config = dict(
    norm='layernorm',
    label_smoothing=0.05,
    adamw_weight_decay_other_params=0.01,
)
Rows from block 6, named by matrix and row number. Rows with one number belong to one neuron. Each number is 128 + 32 x the weight over its row's rms, rounded and kept within 0 to 255. All counts start at 0. Numbers have three digits each.
# fc1: MLP up (model.blocks.6.mlp.fc1.weight, 512x128), inputs 0-127
# fc2: MLP down (model.blocks.6.mlp.fc2.weight, 128x512, transposed), outputs 0-127
fc1.328:081095099142151146127109134123156097088150125110110103070115057155083132082197111100137106099096142158137117125104051118100107118107060103175139157160120105113131147136143149118113105143123035069109142093086140133097167199081165142131114161106109131090141163064165152165167118133170135116139102149117163136141114103148124130094223112160094122073109158132153068110156114076083161127156
fc1.329:093100165116194142129143157135205069154114181112090132115139137108057133108146167129082124077058179086155115106109109101144115108115141084149116110174118129099105113147082118122102135159120146102111103125138183113117107155144139113118171094180107084138193124066078067198158196103136132114141158120082101136107096089189137147140083148157093157180156094158135138140113146178135147181138
fc1.330:132163114181092098114179127107116189126112164121130123097124091116134159168118045131101147144093111109104108088079127065091154132081094132100161119082071149072132112126166178134126153157156183124093149149178128109116152156177071094147109145118050124142178167074169117101109077099120173112120156071199125149141141172151099118133061141109130158169172118134087104123134134133139111167085
fc1.331:085121143109185086081112123174101139100096160136069075116180087148126121128098116129137116111147202172124102122136147131088116094143111106167160229114089078127202117156136141089097135140149109155085146167109139117097137194196118108111157125128163210158071128095151146116156160117146130116102178121102155164107106091103114156132109134118146091124121194104118100171151163157178115132194
fc1.332:147140145108207078155135111131166135199151149096162120063147079150140127146134124095139084121070129095136112175118137088103100115060139103133134137137152160157105119149166134066166102110136097102141179118131092133113094113067129127110098121145056129096182200126121132129139183122218103125161143123148074114123171146108200143150132152108146135056121126181178075135121108087114109160160
fc1.333:152128114145162109115143094123132101118095143186141162192048125117055123194131121135106147135069111188127170148066152076132135121135156170153103183117150118158147140122104109101154162171134084134069136108119146132103109200132129162079159139122091109128135144136123072194123178134086161161121114120131093152153119141122097155096153038110124151117099179125127152084180105098174113186073
fc1.334:177168170130144132167212194158141119103110155158164165133095161107103150118150151172095081140186103107162091107109116114104133118146145100169130109120154136121172123130119087150154179131108100113129126134082168171155136127124170162096199159115158096210190170152123140088141071154131162078178078105069115154112121122164098068123131127133131165128196121146172102100132125135158184112175
fc1.335:109133128151094116100143110132132121137056111112067112124134135123125111136079092086103131128149192143137044089125107127074103134057136118109151137169079067125073130122098132040101147110151082146115155083113145079077151118126099084140146148167087132159120118135131116096075054123143150160135114131097129109097180158120127149136116123058104191096101113048168077130104136142089072156136
fc1.336:114104096183127182114097129081198149110091104160132112166128150137130123152118134145102125154162082161103156171126180125082106125155147114123136129099128117129121144140122140126121076138138103158121142166129198119121157151099080102100144122179090145185096171092173130158158172130132127118122081214058119189114062128071159151133114072198127153133088052160167117191117113109161081100148
fc1.337:134163148160173160108186113075223097209121151101090154151170126147118122061130144154134119128101146116128141175139163159133144145148114123210115160117111153183116135126116114100144100171097099174141166100134075141146111178159139129160148106095147166163153193136110106166169132112138162161119158106172205121145158139109128179150144163135092114144188078123149116111160205090121180139110
fc1.338:083130140140080110119123115110090213135149086155106154105137178135076145115121088156034110120116109139109126166069113169107179084118101122124104141152107120165113064135147149110126024099146116203120102116139089105057123176131170089117124119128140104059119100083122083131112147116126119148125047156076122110140146127122087104123216124098118110122184158099113127129096133138131141150132
fc1.339:140108179143168089113146164120127138050162171175126125092127150122146078146078186139071063179105128079178167080159103083141136167054158103140131122079117108171158132142118089121115160134129125093094138165107092111053116133171117150129097122166099099104168139120089125123124172147189154152132213151164109140124125077130160101095136156099135165078149123158173132089117162106115175150138
fc1.340:092134131092102076094126149108139115139112156136045116173111152074146150154079163146108076164150130107117060122105139164164126129133167085106117112150117065133135129158138100078129085128099071098094128170111136086162133106085093099172121163176152179138176111058121084085128102101148104164091123148143101110111087088135058136094122119142169150123138121145127170166181128175081098206174
fc1.341:090165131142133068145132125126128165101158160168144081138108125165186085101125111144142181109067141092156091114089125158153140093165127160144142139122126118114041121123128161153171172097195140169143223123142087137125107138091092143142099160181151174133139140131141170059121159144160129145097118088127158159126075175147125155151173093149141201149113141179087124147132057189089132153141
fc1.342:168184120081078133139190131126170111157116083120068113199148112148052087117086170145102139116108127157124130184131186102136116109074163141090094138175151140093168113130119154099099083127144146098101093116172075188139108131118118055168114105039075144102100116104182097132126154153140080128168137163109136091093182135101140149133182136163123156109120134112079116124100141140153119109171
fc1.343:132150137119132123147104130106196123087149108173128121113138149188141097091127163152147117152032151151117075056129140074189160100144127103217150131084106092128160145186113163112080178147094139171117157078139126101152123106100139073136165107124162124124182154185110142155123106153159147090112131147108152083153116126137057148137126172115095105162067089103090161158081119142108095177115
fc1.345:148160162132142140079117118089065125116115121163120124105146121136098134107154129159104143125126057129137149040129040197061087158083086131182106145144127143130109149154098147142101086149113085120116147108112121132171110134115161131057115160169085157085128075134117140098125155111125071128124113148101094145098169152188082114122135192137125066179148118131153179103124066081188135105084
fc1.346:112159138174166084173112126083160084140111102137129126130095221136158150073138138104116161106180112048140093091112102151117057103084087097111173153114083113124142116122119104046131150157105111074163162119092126159105124111086120149149085155125158152154104104086139121194067129097118084164098132108145110131069192098145177115159131105115142112101111196166099128118177142130157158138152
fc1.347:146099115140084157097149179061135113128095159136134202077148110101137126140124128080099161126164124128073069140125139060133143158172154118084087111163136112111073121128110078136178061145108105116155141178144163182158135134133123086118135163065089151078153123117108187134147141084174082122194145154163158148123109093141143131106116110084145153155127200091132082164108175145202136147116
fc1.348:107132120112203079074144141124124209117116123136117123095134177099216106129188215155217093136175091130140120131168076171114137132123190105102125152144176150111143132154081079181133116123127156130103175110171117185170122128123115141149121135147170162108094169156146082159195129106166174144123112106137188126147164118121144078139121120143110167161140153111092141141109110087150130108149
fc1.349:078169106117118149117126070127136186104153142131049101139211169134204070087090129071126081139150124123164087127126126055118124162107108093108180124124137094080124137117099173098118154100080137166182121049097101115095150120148140131126134089098095092141097115123134075176111088098107175114146100046124144131126144112152145092124189097107128096082149094115125151126156139157143122082134
fc1.350:091131108072087124102156160090106104129096139116144102156145167162141127094124170167097128153091110142091159073121154052051122158127125122107121095141120148036144129139101127139138117202193138123183160114137095046122191115135131125077190155115127133064074142122098128104100091130131184194085120134153153110117058126118120098100123121122155117130113131128148104146096110161161111173189
fc1.351:150199092167181121133163163116111084125123114150133125080127136155099151148146049167107142109156108159185147170092063176130096161141117144173125112078141132099135140121165147138123120108132109109196138107140119162182159154113147173121122151072169119087175166165133141156133230200161141074129163128148142108119166154159157098151152096133089083143166122170135183163136120124124201141142
fc1.352:132086148185090137123126103130097111160123138114076168151091155119135133148154107095126070134150128098170136047135142178132153150161106137120082181111044105135113186126149081078208107127132083101123154087127110081108110084113164142100091117212085109076168120144081137095121116120124130134153125193116140101161065123165072183105125095145106138144114163070126150132169126119084150154150
fc1.353:147147161093117140074141139098120169092135141171105179116094102156036097100147142131159120168083122104146125086095111087142140131137096105079176156141130089080134088105151140117164129092090102109149159185076105052118083139111079162153098126156098089140127094150177068194156153117133087100120171100099131147172125123108111049149141074116136162128126072105110148128145118085060086147129
fc1.354:146111128156155113198179122129116161153136105174123134160131114108110135149119155112123082093173103117128103057127085106116129110102102106156134126163207161096087077119123140174160142122125087140182144178111125117122154122116161171149255104076087122168104140126171093047128079109137033112149148109124151123158120102112103167171124154171107172136126138113144136123182127119149173091113
fc1.355:134117133112147139194109143115103138123117142136191137149162156131069123136049124063156081155225125168112123071110157168112161143098155146126090094119198048138197113139121107165150132134079070159113140110108115143127121089088069123139131098114116135106172155105189123052175115116114124155102122165132126076166160114109154118081145129132183113090166083144137142126155144142106177122108
fc1.356:129085128106210145150130150202090100045066138101086144089134125114129144072141081095093069083098162103138069091083133082119131170103132138130133126103140112131144092138122136147074143120154142124118160135083092112123087192147116134150141138108155133109139131173117174111122187104159134122143103106084112143127094163023133065120146169090075164150138126142116123186140111107071086128150
fc1.357:148074085142120117056165116117130179109140099127093100110105169145187114144116108128121116145098153134129129122173123133078111109117101158110074175123158117056185114124152160048139157148092123127184184147119169136155179144142134120114122134070060113133141124052126113142114127113121171144140191121117146129112123110123101179125163154156045138121205186138097111140141184177177146069129
fc1.358:092124179181069153167141176116111117133143098108135231136164144128076102140127141133121162128117178124120130143125145040107159142174142088065172114088091142131177081162147104122081143113202103139063127155145151118144116120096134051058101186134125131118123167110135132106154089103129120152092090097163157152101123172120122127148109067143121127081118147146155098122069095136136152183114
fc1.359:130130166157146169114144111137119165073131069151145175119094128128110195176105172167161152143133209108192098124105082135098149095051190152160154077112104140146104145172162132120116149109120156134114100023127122176134164122126119091165141198087158090077138113097127166144092154109072161121121063136150091131111116158131123134114102132106126093117136129156117204172147118102122162149133
fc1.360:133103124082143107106126149139094136080126185121128144062182080108140133136110127123161143113128127082177112150127100090158197137188099165130118130159125093171165111183184135174168136194097112095132137092169126133160172169159115120083133172119192135168103179158154114133156110109090138059106144110159127118119139117124080176160176158169107128158163080117166084181192164170116150093164
fc1.361:164143176152123083089121117062098110104153081097129125164158104210063125089073075132137142062186190154118132096141085128089142083096089114178148200157144158078149120141150128083171175118145159159155150140169140169101134087154120078136133172135164113129130132034121148123130180163153134183131154145127112101083118096131125119129124130120097118104112174123124129145135145178142134093079
fc1.362:131144189116144123224153108170128106101102181189131192156089122107139154134158113132164159161116112092162118157100083139105125135187182138103152151191097183134134165111159117143133174109126164127083118132101084120112113091130139090141141182183198138092105106120186087089140112085127099116105129159206113136092099196116167137107145148119184155155198089129126126129097155124128142141167
fc1.363:154151080186162129131178136122107129149163125155143169176157150101181118124073144126087131167178134168130153146108100189131150160115117142180095134150186084145147084098091118187171183167109078190188125166123149182141160063124054105129133160142147152099131137175144101121110116129177072105112181144109106140158139093129121151149133152172208158156147139186152145116148153143144173129137
fc1.364:131151128126163161181133083180129118137146128142140148121174103198160074089116162143147156091190139111127141111118082112152135173151098106202137134120136194117128129162121089156199220112112095211108135149152125114157099168104109125098115118071137174117147081178169098167141180102141147126125176105078175158140112132132173144089108117109149141156127124095134110131169156165143141176051
fc1.366:103164152151137154106114136086082137175112089133111092189162139114122176140162106149168134162141139173207153127125089093084152188133123092178178105125148161118106138113162095173091131126129101102117121100125123119135144154111146054093137100157171072167125115176118089095122106099132149076124099109121096119177128182142069117154175185187157123152231134137113127085118090159135096186111
fc1.367:103081121141084086118160111115112101141118155123124130113086179115097109079101111134105144131110193156124130163105102081078172193154128071090101146185103134170162104084115138113085096078121132140141115159124136110110157150127167073061118144068118084171156142085092146119065134121116079145111115099177137128127121133133132188066154135025134143136180157143075120130171148091115115156065
fc1.368:177152146101141159138149178082064133114112163147133128122162153099074150125161077145178117085102115148167082118144159131182105196106135141118140146122132059080130161068140136175120082160212133119176115167129141173107145162113088161138148131140156112101132134118107109169049095095140103100145157134125058148107112148118091194140130157099088121106149062176140142102123177079093098154146
fc1.370:174144105172180112091168193128099128107117144123119090134124148101173099105094152108153115130137197092151117153091147158124138130106167150164128029085163123175132166148142132136154173150212132140090135156086207178074152129115101147095153124145078136134117111168148119099118122120076122101153104124088135078145151124103116100114108185136064117129152131136166138160165216169175153146170
fc1.371:081147111124127143095094154103153176130104117136154114149107195163165146161149084138113112151212112144130096076092134120106098101098130115110214166154161078110089149118167133149133129159095099135207099098139087129103116156145078191150106149115132137113108145103144079183133119044081144154105093179169122065112157155111152153056126121133085109092168078128110122127103130153160112184101
fc1.372:132152171094073106177162145154123131115143134145105133113105082111081126102120084129037178135113120136153154179151141027197109134105095138119117076165166111084109093106142100124131101119143119121187132184195139100179120114132124144085130095133114154103136104174166186104121076119135071094128167186061153177158124070081136154108129111145128113142119106169182118145141152159100108117122
fc1.373:118118084175166159113120103103083114159136057076104171151161130106195146143130159169157135113098123135128118123117082150090171137135134160111082189134139160160169095101156073077196174138132091171115165183093127104138137119130122184100130139054101120132077120185178098139121066118145123096117136146124131186142138151108075121041125185087130124124139129127159124141129129116130163185065
fc1.375:087146115190110163106126129109125084172134103123126151125065112162068114119167133144130166164255098118127098156128170080088121120131146113142127128084118184165141090083076103175157119111129165112139145133126113117092125128126172114142149171079132187171068105220134080155154132125138146104145109206155137167130094130125145131119129145154149103177169142129155156119071173152117135136072
fc1.376:159134127116154125119142134097057193154118119130125147120097221131163135105132128071102139162235142139089191093118122174104087122101141129112179101145129089150115118136104122132162101089130147103103107107127113110172141166127104115127079076094125098094124090246085080190155125085116085100131164094103145107110159102144132129123137128170131167143102111176122146159128090107145077176099
fc1.377:151068145074156140088122134187109109130145101097104154071106151114129183144146162135144128217053192138183123136111139132150084123160116091108140178124195103133138119132201153144102093100085118118079167167185107134115130132181135143197111167192142117113155172133132088094082158143158108119142075188126123141150121124175133082142167112139142074135082148119076114136141111150163114139140
fc1.378:178130099127167164139178087186080141103138161121128109169160132132095130038150090187147104055093163082100107066112119155114154099085136138131127136186174103124181142096110114128118163147159138075122118147110068103105092078136118140114216146184132148145104177067110112106117119134166123094119092113134155157108124095113128098154113117132036171160152103108145117114157141137149126109069
fc1.379:101086227153165164144124131190140156142120134183092141121157083121108101012121135126204121128100164082148148174127118096152103117117103094141127152122118134130100186162139188148155114159126135105147148140115103120143157119166138109120119151125117152128119175156148217113143162094117089117083124137191126155140084133140117126176148087154150127131150168139164075165130162133206067146172
fc1.380:098114162203128118175155153124087126111141123114132125168145114156164104128092107181141090158136167160122153143160114150138165071116157111099106105136058152129126165206075145150118127080194139121116119142157173144168157214168111163165132199168154135158143132147138086180082108198114156105085172167133115153136165112113152146122137115111084200107160137128130134113105200073125101140116
fc1.381:161113135144156061104175095153132113146173155113099111105153139174089094138151106128213082098123129212114177120141168067145126163160127107114098094161083117163075134171151148087157109135136149135114169164159112100075171138060129105137123192139192160121132127116070118138127076143104148105111074131158165146188160103076077140128136099160143138129153180131163182093175137138101143135140
fc1.383:182140117090182070125138134160086085106174132100127145106135175090121138103092135141182169153129118155099220129153156135115092111108136165100163124187132126085108112138156132221081147157112094091170156122166144141129090141128176141141104135129180161116096136116168134101164120104151137142194134107149149117165129099171132139086140083163091047158140158203127120089125084118106106159057
fc1.384:114107140176147109156152135137126112152124110171103093137148107126171155114140127179142156119120168197171217110127141132163136137120125173159127149110112138154158072143088194041101143157140136127187121155145042136106112173103104155158151153163160078127141158127126152155159041031067117194107153085125125059118156128136104122139149083143148133129124148101120133151169123158116148099135
fc2.328:141132099104157139131123100199103120161217107113134130136147074103038071159185113131099176127083145093130127134128038093170146159130134144119114149089163146128113105148115087078103137125132148117118139096134149134174171146115105177176115145165129127117109197076098188145161076098115123106157173076135072134104142114152122099116076142158068151124112159180160167119107066151130118130141
fc2.329:138160151117184112108122133110123092144144172171120123149133119152088113177169093126179151111163134124132114168133125141149103072122170139139132112112100132109113103067141046132166130113093151098104118154111168097152167115194101108150107118047166113123176130065144142077176069107118112122125111168188156132092129195142060090161157121158114145040143185182127181167108123139164150104155
fc2.330:141092150128139138152093131155114156096094159130148184126128114142121131111121145109171113134152148135148093150125121181063153130111156123084153090153125098118198124187095193193123143050144120163167141080151163156116109161210137110155134176114153122137200176086123124118145161111129121101133091146108108112098159069182158158113127115115168112171162193139099121147098116148073156236142
fc2.331:111123111108111120153151156153064112115159139114165130168160098115121069177165167139131104129108063113126144191145134096129105168117103114110107143096049052108061138162125129193180148113127078127178129124128179124097145134114115060155101175117189140133065151107107125101129198143119187117189120145100104106127122169086130119129103085162146133104091140153131107152164059125084108157078
fc2.332:109090137106205137127126161123083139034140136152100068129136105088151126158084171098189185147098213133175168137099141147140092130149120144104134109117171119104122105093167123107072145131129147127112129157088110168123120109149146113124112055110160111165104165113095162151165074200119110101173178097120073175158103091181172144161137123119126153140135118133188101103138063156138108157152
fc2.333:126128110063166098138099154153093137144122090117105129101024113154162122060118137166090121160098162100097163087111113149187147113122119095084178107173086114108149080110071112102108125153201129122105110107174070114124138129080058105078124140089173146115176132073118120096131136111137159138099158105118121120131167171098150154134081076120077104166075144092151120119096145112176103185143
fc2.334:109120097114167109104058077141154130183105163111126140100139132130117140184158127145131122115111084133095124022083125098123120142150164193142084151163165149086105156179114117196143120090176120129105165116142149100149135158149129095160114115144092074161159084188132087070117142067114139130124148049134177151120130190115086110141097085135149122155164105191089125127197128149097143149107
fc2.335:132134106128109178133144195098149175124135085150095100209096143104121100093044185121166171112096143145161110144135099152161161135119179086099136072115095058123149129147110112102161151165089133140143127105163112136107120122139114152107119155095133133081073095154145109156140138129053081121113160067128118093139065057190183121103147127141090147106131150122170115097222136140156152118117
fc2.336:138103133104165127141124115189098144137186143145137118117135129096091087083141106138115168140143214091157094134109156097085143122139096166120156101114122159103076125117103091134146103196116129128108165114141113094089116135117214176099118105070152120115123147104077100136155164123231114104114117095166141060179183136145066121104165126162149135087130051213136162138104136132099132123095
fc2.337:151092191145102143148153192088097108118149125110203064134129140119180113141079185079122175122155105120110165059077108134140061161125164147151171132144120112196180135056136092165114152151111092103153144139149139117190149171115121136109115138151128179104139147150119121133146168138119106149158132139096167165068130141119082129098235132107148147124065161127102105152159169114116133146133
fc2.338:098132092128130113137159102091124198115128105119151193071160139135111172104149194089214113141155044154169140108142128092142137074120135152120125137123137181163113073127164138082094109118122106170150106165137109157119143141145091148117102177174079143126091119103131159135117097183168110103106176107170154182126090133181162153167060117198160129169187170128085162144146117151156136130145
fc2.339:140204084080146132143141141131131081219123169111173111078101157143204109144145076143102211129112042112124168123121123219164142102085179132117108169092117102114116142120090128131078111109088129101097104137075097134093146163096109109117151125111123088137125187122106147105202136141107158132136151170129108138178154166146126142088105153147150067091112127136146120112162127080114116092134
fc2.340:148085130060119132087157156158029164082122092128135147202040109111115155151064129140193134145096112125152127126115169126119143148164157142159131131076138109131145070119163113126147107085062174102123111183103083118142140137165108094109153141103103125137104084119079135172110103099128121069126107129155098034113109176164113109155137138125133125133168150115104073142110084112136103189157
fc2.341:080061160123098150035207113143116127133104125108155118189132139122103186172095126151149108120060112182146137118069146074131106157140207165095135121108127163130178076149119101150127156132097076113073128183155094134174130113143128127127112104084137144100134090121086087133149104119197171132170158137135138093135175109170134116092106139081110127120192126137157069122159121172113158149123
fc2.342:169071156156126143085060122116106127172102088137145098088126121085081158167073043116131107146164179122156105060130166162178111131090154153181090143142118099131152141093147157111150134161100139123155096114196070106138087117116140113122079143223192146158125129127112135105125173116093144105151154152097146153104062114152093097150146128082122056148176133142078138124151150123159151117129
fc2.343:129106174176129121102120144136073121120124109105150125131111138106183139155198086107088160173152126138120119163099104178145150130118168118118163132138072116124135138127124091131195146056180120222082076100123148133066153114107092081126076142129122116097137197200123144158166186079131149086134096095140150159154129124129065109148142114140116130084177145081143119122080096144203099122163
fc2.345:111150068096152152176121136183119137165143124131134140155133101076105175113103173146086118141051170089137096139168091114167088189099079180120105154149110173074132168092177139129108119089113094130174049087171136114149088167097153164116097136126150102156107128157138164177128133140071138099067163146115103136102098077097104121137088143112137124120105059160119153112087130114116106043150
fc2.346:135140113134071138191153144165181193144168148122103119091150132128190127154142208148162120128094119122130175145114136110155078183126134118179151097134156172144160152081166121225114126120104155166093115122117152172150100105137144142149118159181168134097133207126152147200171118150128114135103074126151120149196143166166179151114188127123133168080178116115149091136143095144128151159168
fc2.347:130164204151125143130149105126145146114104157129115081099151165152118126126141128100110097213173133131138085140137096127147144155097045119213204113089125059184192143091116088144022148136137108168131163137100066126138119118126148139097131090122137128086110106159179163114150164088140121124131084117108143132110151172161100146103100094084082113163126086151125143165117129078082107140103
fc2.348:086149083154102141084129170106159114145162114142110121150176138177111134134083127144172104108139124167100155164131146124100130147122098094133111165124131147055132116100106191034084127119074146156108123105156128124114101130118069118101092197105181134119138043116160078110112142076109134151160135136129191105094141099114071134061205124158112164099092157172182093163116151130130175149162
fc2.349:103075113155110123144137149132127195144132131143126105118210148163190154162077116094158100121086138109103118111133138178139190152138179136120118132144160148108144222117104163121094175182090054193191133108137050098108089195167119154143103145144178095136117109085115166087180142126166136102126109157132106158094149128107124134118098085151159164179118124098104183132123126133133115083154
fc2.350:155061084126125112105094180148127061121160124130165142165165138077095121126143053107174116142101138119170065120131113140106181167127130148127091133172099102100150185105132191162130109136156093110133137115117116072087143173129111192151127139112085137133087080155191116138140133102125142176205132129101126083092170109154147082155175134093109140182088154181128146049121099151144077146133
fc2.351:080084097118112150155124091066099087100136175130136143130129134082080093104102186122182122138103132087143143157118058094131113103132054129164156096117179067087111133073145114112144133116167094124130134117126078157193096115118107175147139116221084120139111169152142166120147076142096069129153126098080086168153112124144175111153104137102141147127135062128164070142102056130122098151147
fc2.352:188138161151114140053140130075100126128138130054067067134054128100142091132134123102110086159097090113144112045122147123123132112158116140127159181114115158123204112138072138146074128086124120109148195161156115150099131164103083130138118126159063128188095127161135086143155127141075141167158127138092085140097144147179103090138114179141102106112072119132180093135193092132112112112134
fc2.353:128147194183137108177095133149106158138176161121134148105064139110051092163209101115111170158173155173113198142083129169092119122061145097158084126111120126085148090098089153095117096136127086132096162196112159151092141143107106117105117125110150135122145067146087192069181144134133167119121159154138122124142149112129101189098075121200084125119124126096158127156112114137139101106102
fc2.354:160133144135148177153055099178111135136143105211124144070041120141124150116129152168099115157147116138105121041143088152119116119106135211108120155120177095116108114117197144117099148167122173139116109121143134129074132114182125138137161112186093021154098068160167130069144139101105109102107147121101149177171117132116108104070139103177104136171148119139157114101117114114134123162119
fc2.355:184162019175143185152122149153140115145152134113100128133108136174111132179112142150100127112059130195157163114155118169186141197164169158101130095098120145166140126073145092151123131072095099169113163146106132133115145100185143115129136172179143102150153171143139070095115110157139174088118182127067120139105166153107082142119084117119174114113105116141111141144137132088157065118063
fc2.356:094165131147157174114102110102076098100123105107108099177186203155112165152142090144123193103118120141158155115104056161160148152088122110114071134153141116128105116151143093141099150136109151091130152160156117134143158159135123139099077064180076091157130148166126060140121096163095164124097168120136072138128120098148156106157107171189056122160161054187176092140145075156134103137112
fc2.357:175131103115134127112066055145107073123109142127126140113095125121176089138143136117142137162136189107096086132108108133185200173147112134117137152111152132167139120165126133151180130132131138084123146181152045119083127084118135126154143184113118205098143110135175145161138071137100136092215153219156120172094121182123074070116107132129119085146108161105124118107144120090069113170128
fc2.358:105171114084000159115153095142184138099106108127189163109162175142079126132091132113161104141133138146092117127122141153109186115121060070165143150143116152145143123114075137098119127154138141129161143135132135042064134112118165106111127149111142155151154163097127069161104089132140156102110135149121090077118079101105119098125105139096162142174080171164066147110110153119176179136113
fc2.359:160130126119108059131105148075125149140131047050145178148108113137148091147068110144100111151163135148135186132116094155141122111098157080126032160107112099135095089071092119188147163124122098118110175090163122127174163093124128150170165152173113114119181121157089087085148146110151049160142171125083153118081078127142130129170131109098079151163145134153142097134121100120152076162148
fc2.360:142171123128065117200144111116082134197074160091079180117229106159148122119123144107133128109126131142106158145102139128066179117108140126164127117074161125121136079122096077075117128104127098088139115095135102107096122111172143140118172102112100115123064172107108134099134100143151095110148121107134102137114150183096122110134067176186203160135108139138131103101181084103060073173128
fc2.361:137105104151132135095179095151130111160159160113120141138135108154176094068140109140075125115105109133134113163162048165143119149101137097105196142115097085126111141158167078153173162123134170124125179142136148091108162112104100124173137083066124151121130123106152096167127207122070125097136130205179098130113086183149044097077176196120110080115133129085092099147194130137134135116117
fc2.362:141134130118123115094150074158194074155195149198119165129125108167133119133161182123104108165135188119148143141104060152134097155191126088163096132128081154169105156123091081128095166128124139140157099139101061111093084110128182091161138142111073125103097068096119123171128082105091147147103130148059138163111107142090097155160109192092066107170153106133121124139145166171154162159096
fc2.363:162154111147155132159159091130148085115158117111142129037064097113169134068055134078073111141128130094092074136147120118114131106155140121081113164079084218109166190096162081102161137132115188161136062112112179154144127100156164137124183110165117071105151070141123149109141172089117138139135121129094158170132118124108127097098179153140111161127124135140102088116126126099156058118150
fc2.364:189122126099145115141158076146237117129161118119118131106156133077115078171102124148162124101152132064147123096142124128054142132073117157056114143105160140121186137168113096114153151154169123188124127163107127068130125163129109104113116125191088150062054110154119126107110165106119167147066158163144175115155151133089116088146173149142142133080147147078093160118085098117139165151086
fc2.366:145082127142131119079161089122143110128128163103165184116116136194131113140089127149115081144068119061124111064106050117122178166135125108101185124169132075142107173173112134140063121128169156078177167072115105072115122119119145120112184107073107112161147031135160149127141163114105148119145064098143104141157123134136163119137103113117163101118167138136058200133143106106124128164146
fc2.367:139148121176116132176121153140192128168107151183116166062100138150139124089123142164151144147151075116111116140106128133126167142114127120183147103142079178125174149057092100167161113147144087112139160178143116108123144092154153076098130161122168092084157086126095220146124104093156113113147139058178104182119147158114137121054201130105131122115165141155185148175122134073132111173176
fc2.368:113114122097154149116120102124150151160082118139129174111159141154038071148145141143110127084080154095159108190153152117173076155119108157145178156145145120145125119143083146116111109092101175124147165111138106153106138133128191163134131076122132113146112160112199093091119127129102186117159062174151132090052136116080181090121081109084121136140122088204091100083089152049099101111106
fc2.370:156125118110156117142117112158096117113100124111128128121042155185131094102149108122126145136081112162109157140142128180131097185123082173093088175126245113110124190153103130075117163134086111180135141107113174119099138147143098096070114119075119109103115110119113212114115164069080104063081106120125133093140116105104136144118112157089134124079138084195092089146183155155092116138153
fc2.371:161167125203156172138151194131135163145131136089144134111150148110159105091115184130087104134080086167148106147111159124141101120174160090118093146139160144118107167155097111161078132083107127126203098104148090145121110106147189174120129174165139160199071126170186127083103181178140155108099135131113160161084158071148127093116153055136163108143179162072103116121176113156129133159111
fc2.372:123133097151094150162082175101151147136169123135138129119089087097087120134119193142237093134143126079098216114170125152129122135144139144103102101084155201088100107138107128116102127127109162093067101139164166196101101078121118175121135147135175151104164141155116056154127110130103138143122151122187176112128143091141194154119169166098130154089145153164129120140162096145055119172137
fc2.373:150138135099101056071143113153179060117124093077132164115106108096118069151118097107097153085113128061118070130120097122154142085108093120115132153083170111126134139143113113135083120149150120165144105145083104131129127112137111124098193163174158090152105070173141166127146174135124119131124113168063196120178090172088059090085101107128084080147142097129165122141081130082126142183067
fc2.375:192115125091107113125164092152157124126150113138084183154068124115090139122162132145133097129141159114077185147138175141115158130115141193090109114162136182072130123147169111086156105110203130099152148117141070126100124119141087111157115142176155125082131156129101070119094158105156142180137144117125156072178136023164066111126151145116129100080158102110178173153157182081130182103124
fc2.376:177095143150122127113115157143181124138169118143130125164171122211083129145112166204144177149099076160122152134160228070112106181180126102106254142116147149159121126135138114101155105125115086153133151124140102134101142151166161075109101122107162137113129105084155141173153122132136093140118130132131135123124134067136115125141187169206130160108144159142132136119153107137172134141045
fc2.377:141194095087093129147113137121177130084108097129134137109099160173135101174183102079155152141080109177133136120098086131150098183143124107110096141136159081120134104143160083075159037110128146088077175181149064126072153143130032114123163151096140103146186194118097147148062129122133132150160130108188118122091156165128105107116104171085138139092104145094171117109135153125110109107129
fc2.378:133106112071113143148060077153124150141192121154165164137101094151128138114176151141129190083174158153066104120133123148159149130106132182056127181127169125128104135168176095123134136184125120122072094165138109126094144114167152167161134097090126061135106108147180065093121122123102145119055171144130181131136087161146200151070166125174160138137141098144115123133095082150118075158102
fc2.379:107166075108119126144138141162085130085107146110185158130166115150110147151057099149104128100130147140133158124094109141121146074137100134119122081181154111139104158114145148126038137118064092071095103150116163106136130075138100082122124136171122127176086110102090095191188115157161116125161125169086095125136204156134115147119135111143117115091173174154191154135081089135019106159109
fc2.380:133129047120137159184100153138063143116168118110187102133083170176157128126112182142139213163102192123125110215150152087150123089153116152109181150151119141098138145093168176134101110156121134195110135145127154148155143173182126100123097143108102102151118160163115158107118189124101098126135162125117081099153104146166147128154128192160131127088134102115083190066107109116157084099096
fc2.381:109112153157111139077103152112111093129160115140157090120084091116085116167130116099051153132086097114125099149099187111168118123194128121133120185155120119143184101204120098170096180118116148184183133135160068094128128098106109167208167169129104079127166102154184121087093142113153146148106153212125167121135082149107119133120157118133145097119046157156153112100165143151113174116136
fc2.383:207081163088118139117098094086104131130111167112140101103139146191106127121071189138178161129114057140103143171169145132105163046083214160152122123113146135109110115071124120087162126107138134114077136128202139096136115140120092153128076114147058128165137134127074116144078125113095125162118132116116161136134032153181124148150142166192127107155105105121115084122136101118159154130151
fc2.384:142160100100072117088122084148085131102186096110139066124163107139181097099145141116123100121122097063169093177101121152099104158134137063124177128154125151085172147090109151197105118076134148169058160151113123110146144081120135088111156078121137032090106130161132089143096093125169165142131108128137148144105085131069072129141131134128102124171115133178147069176107069100117120172132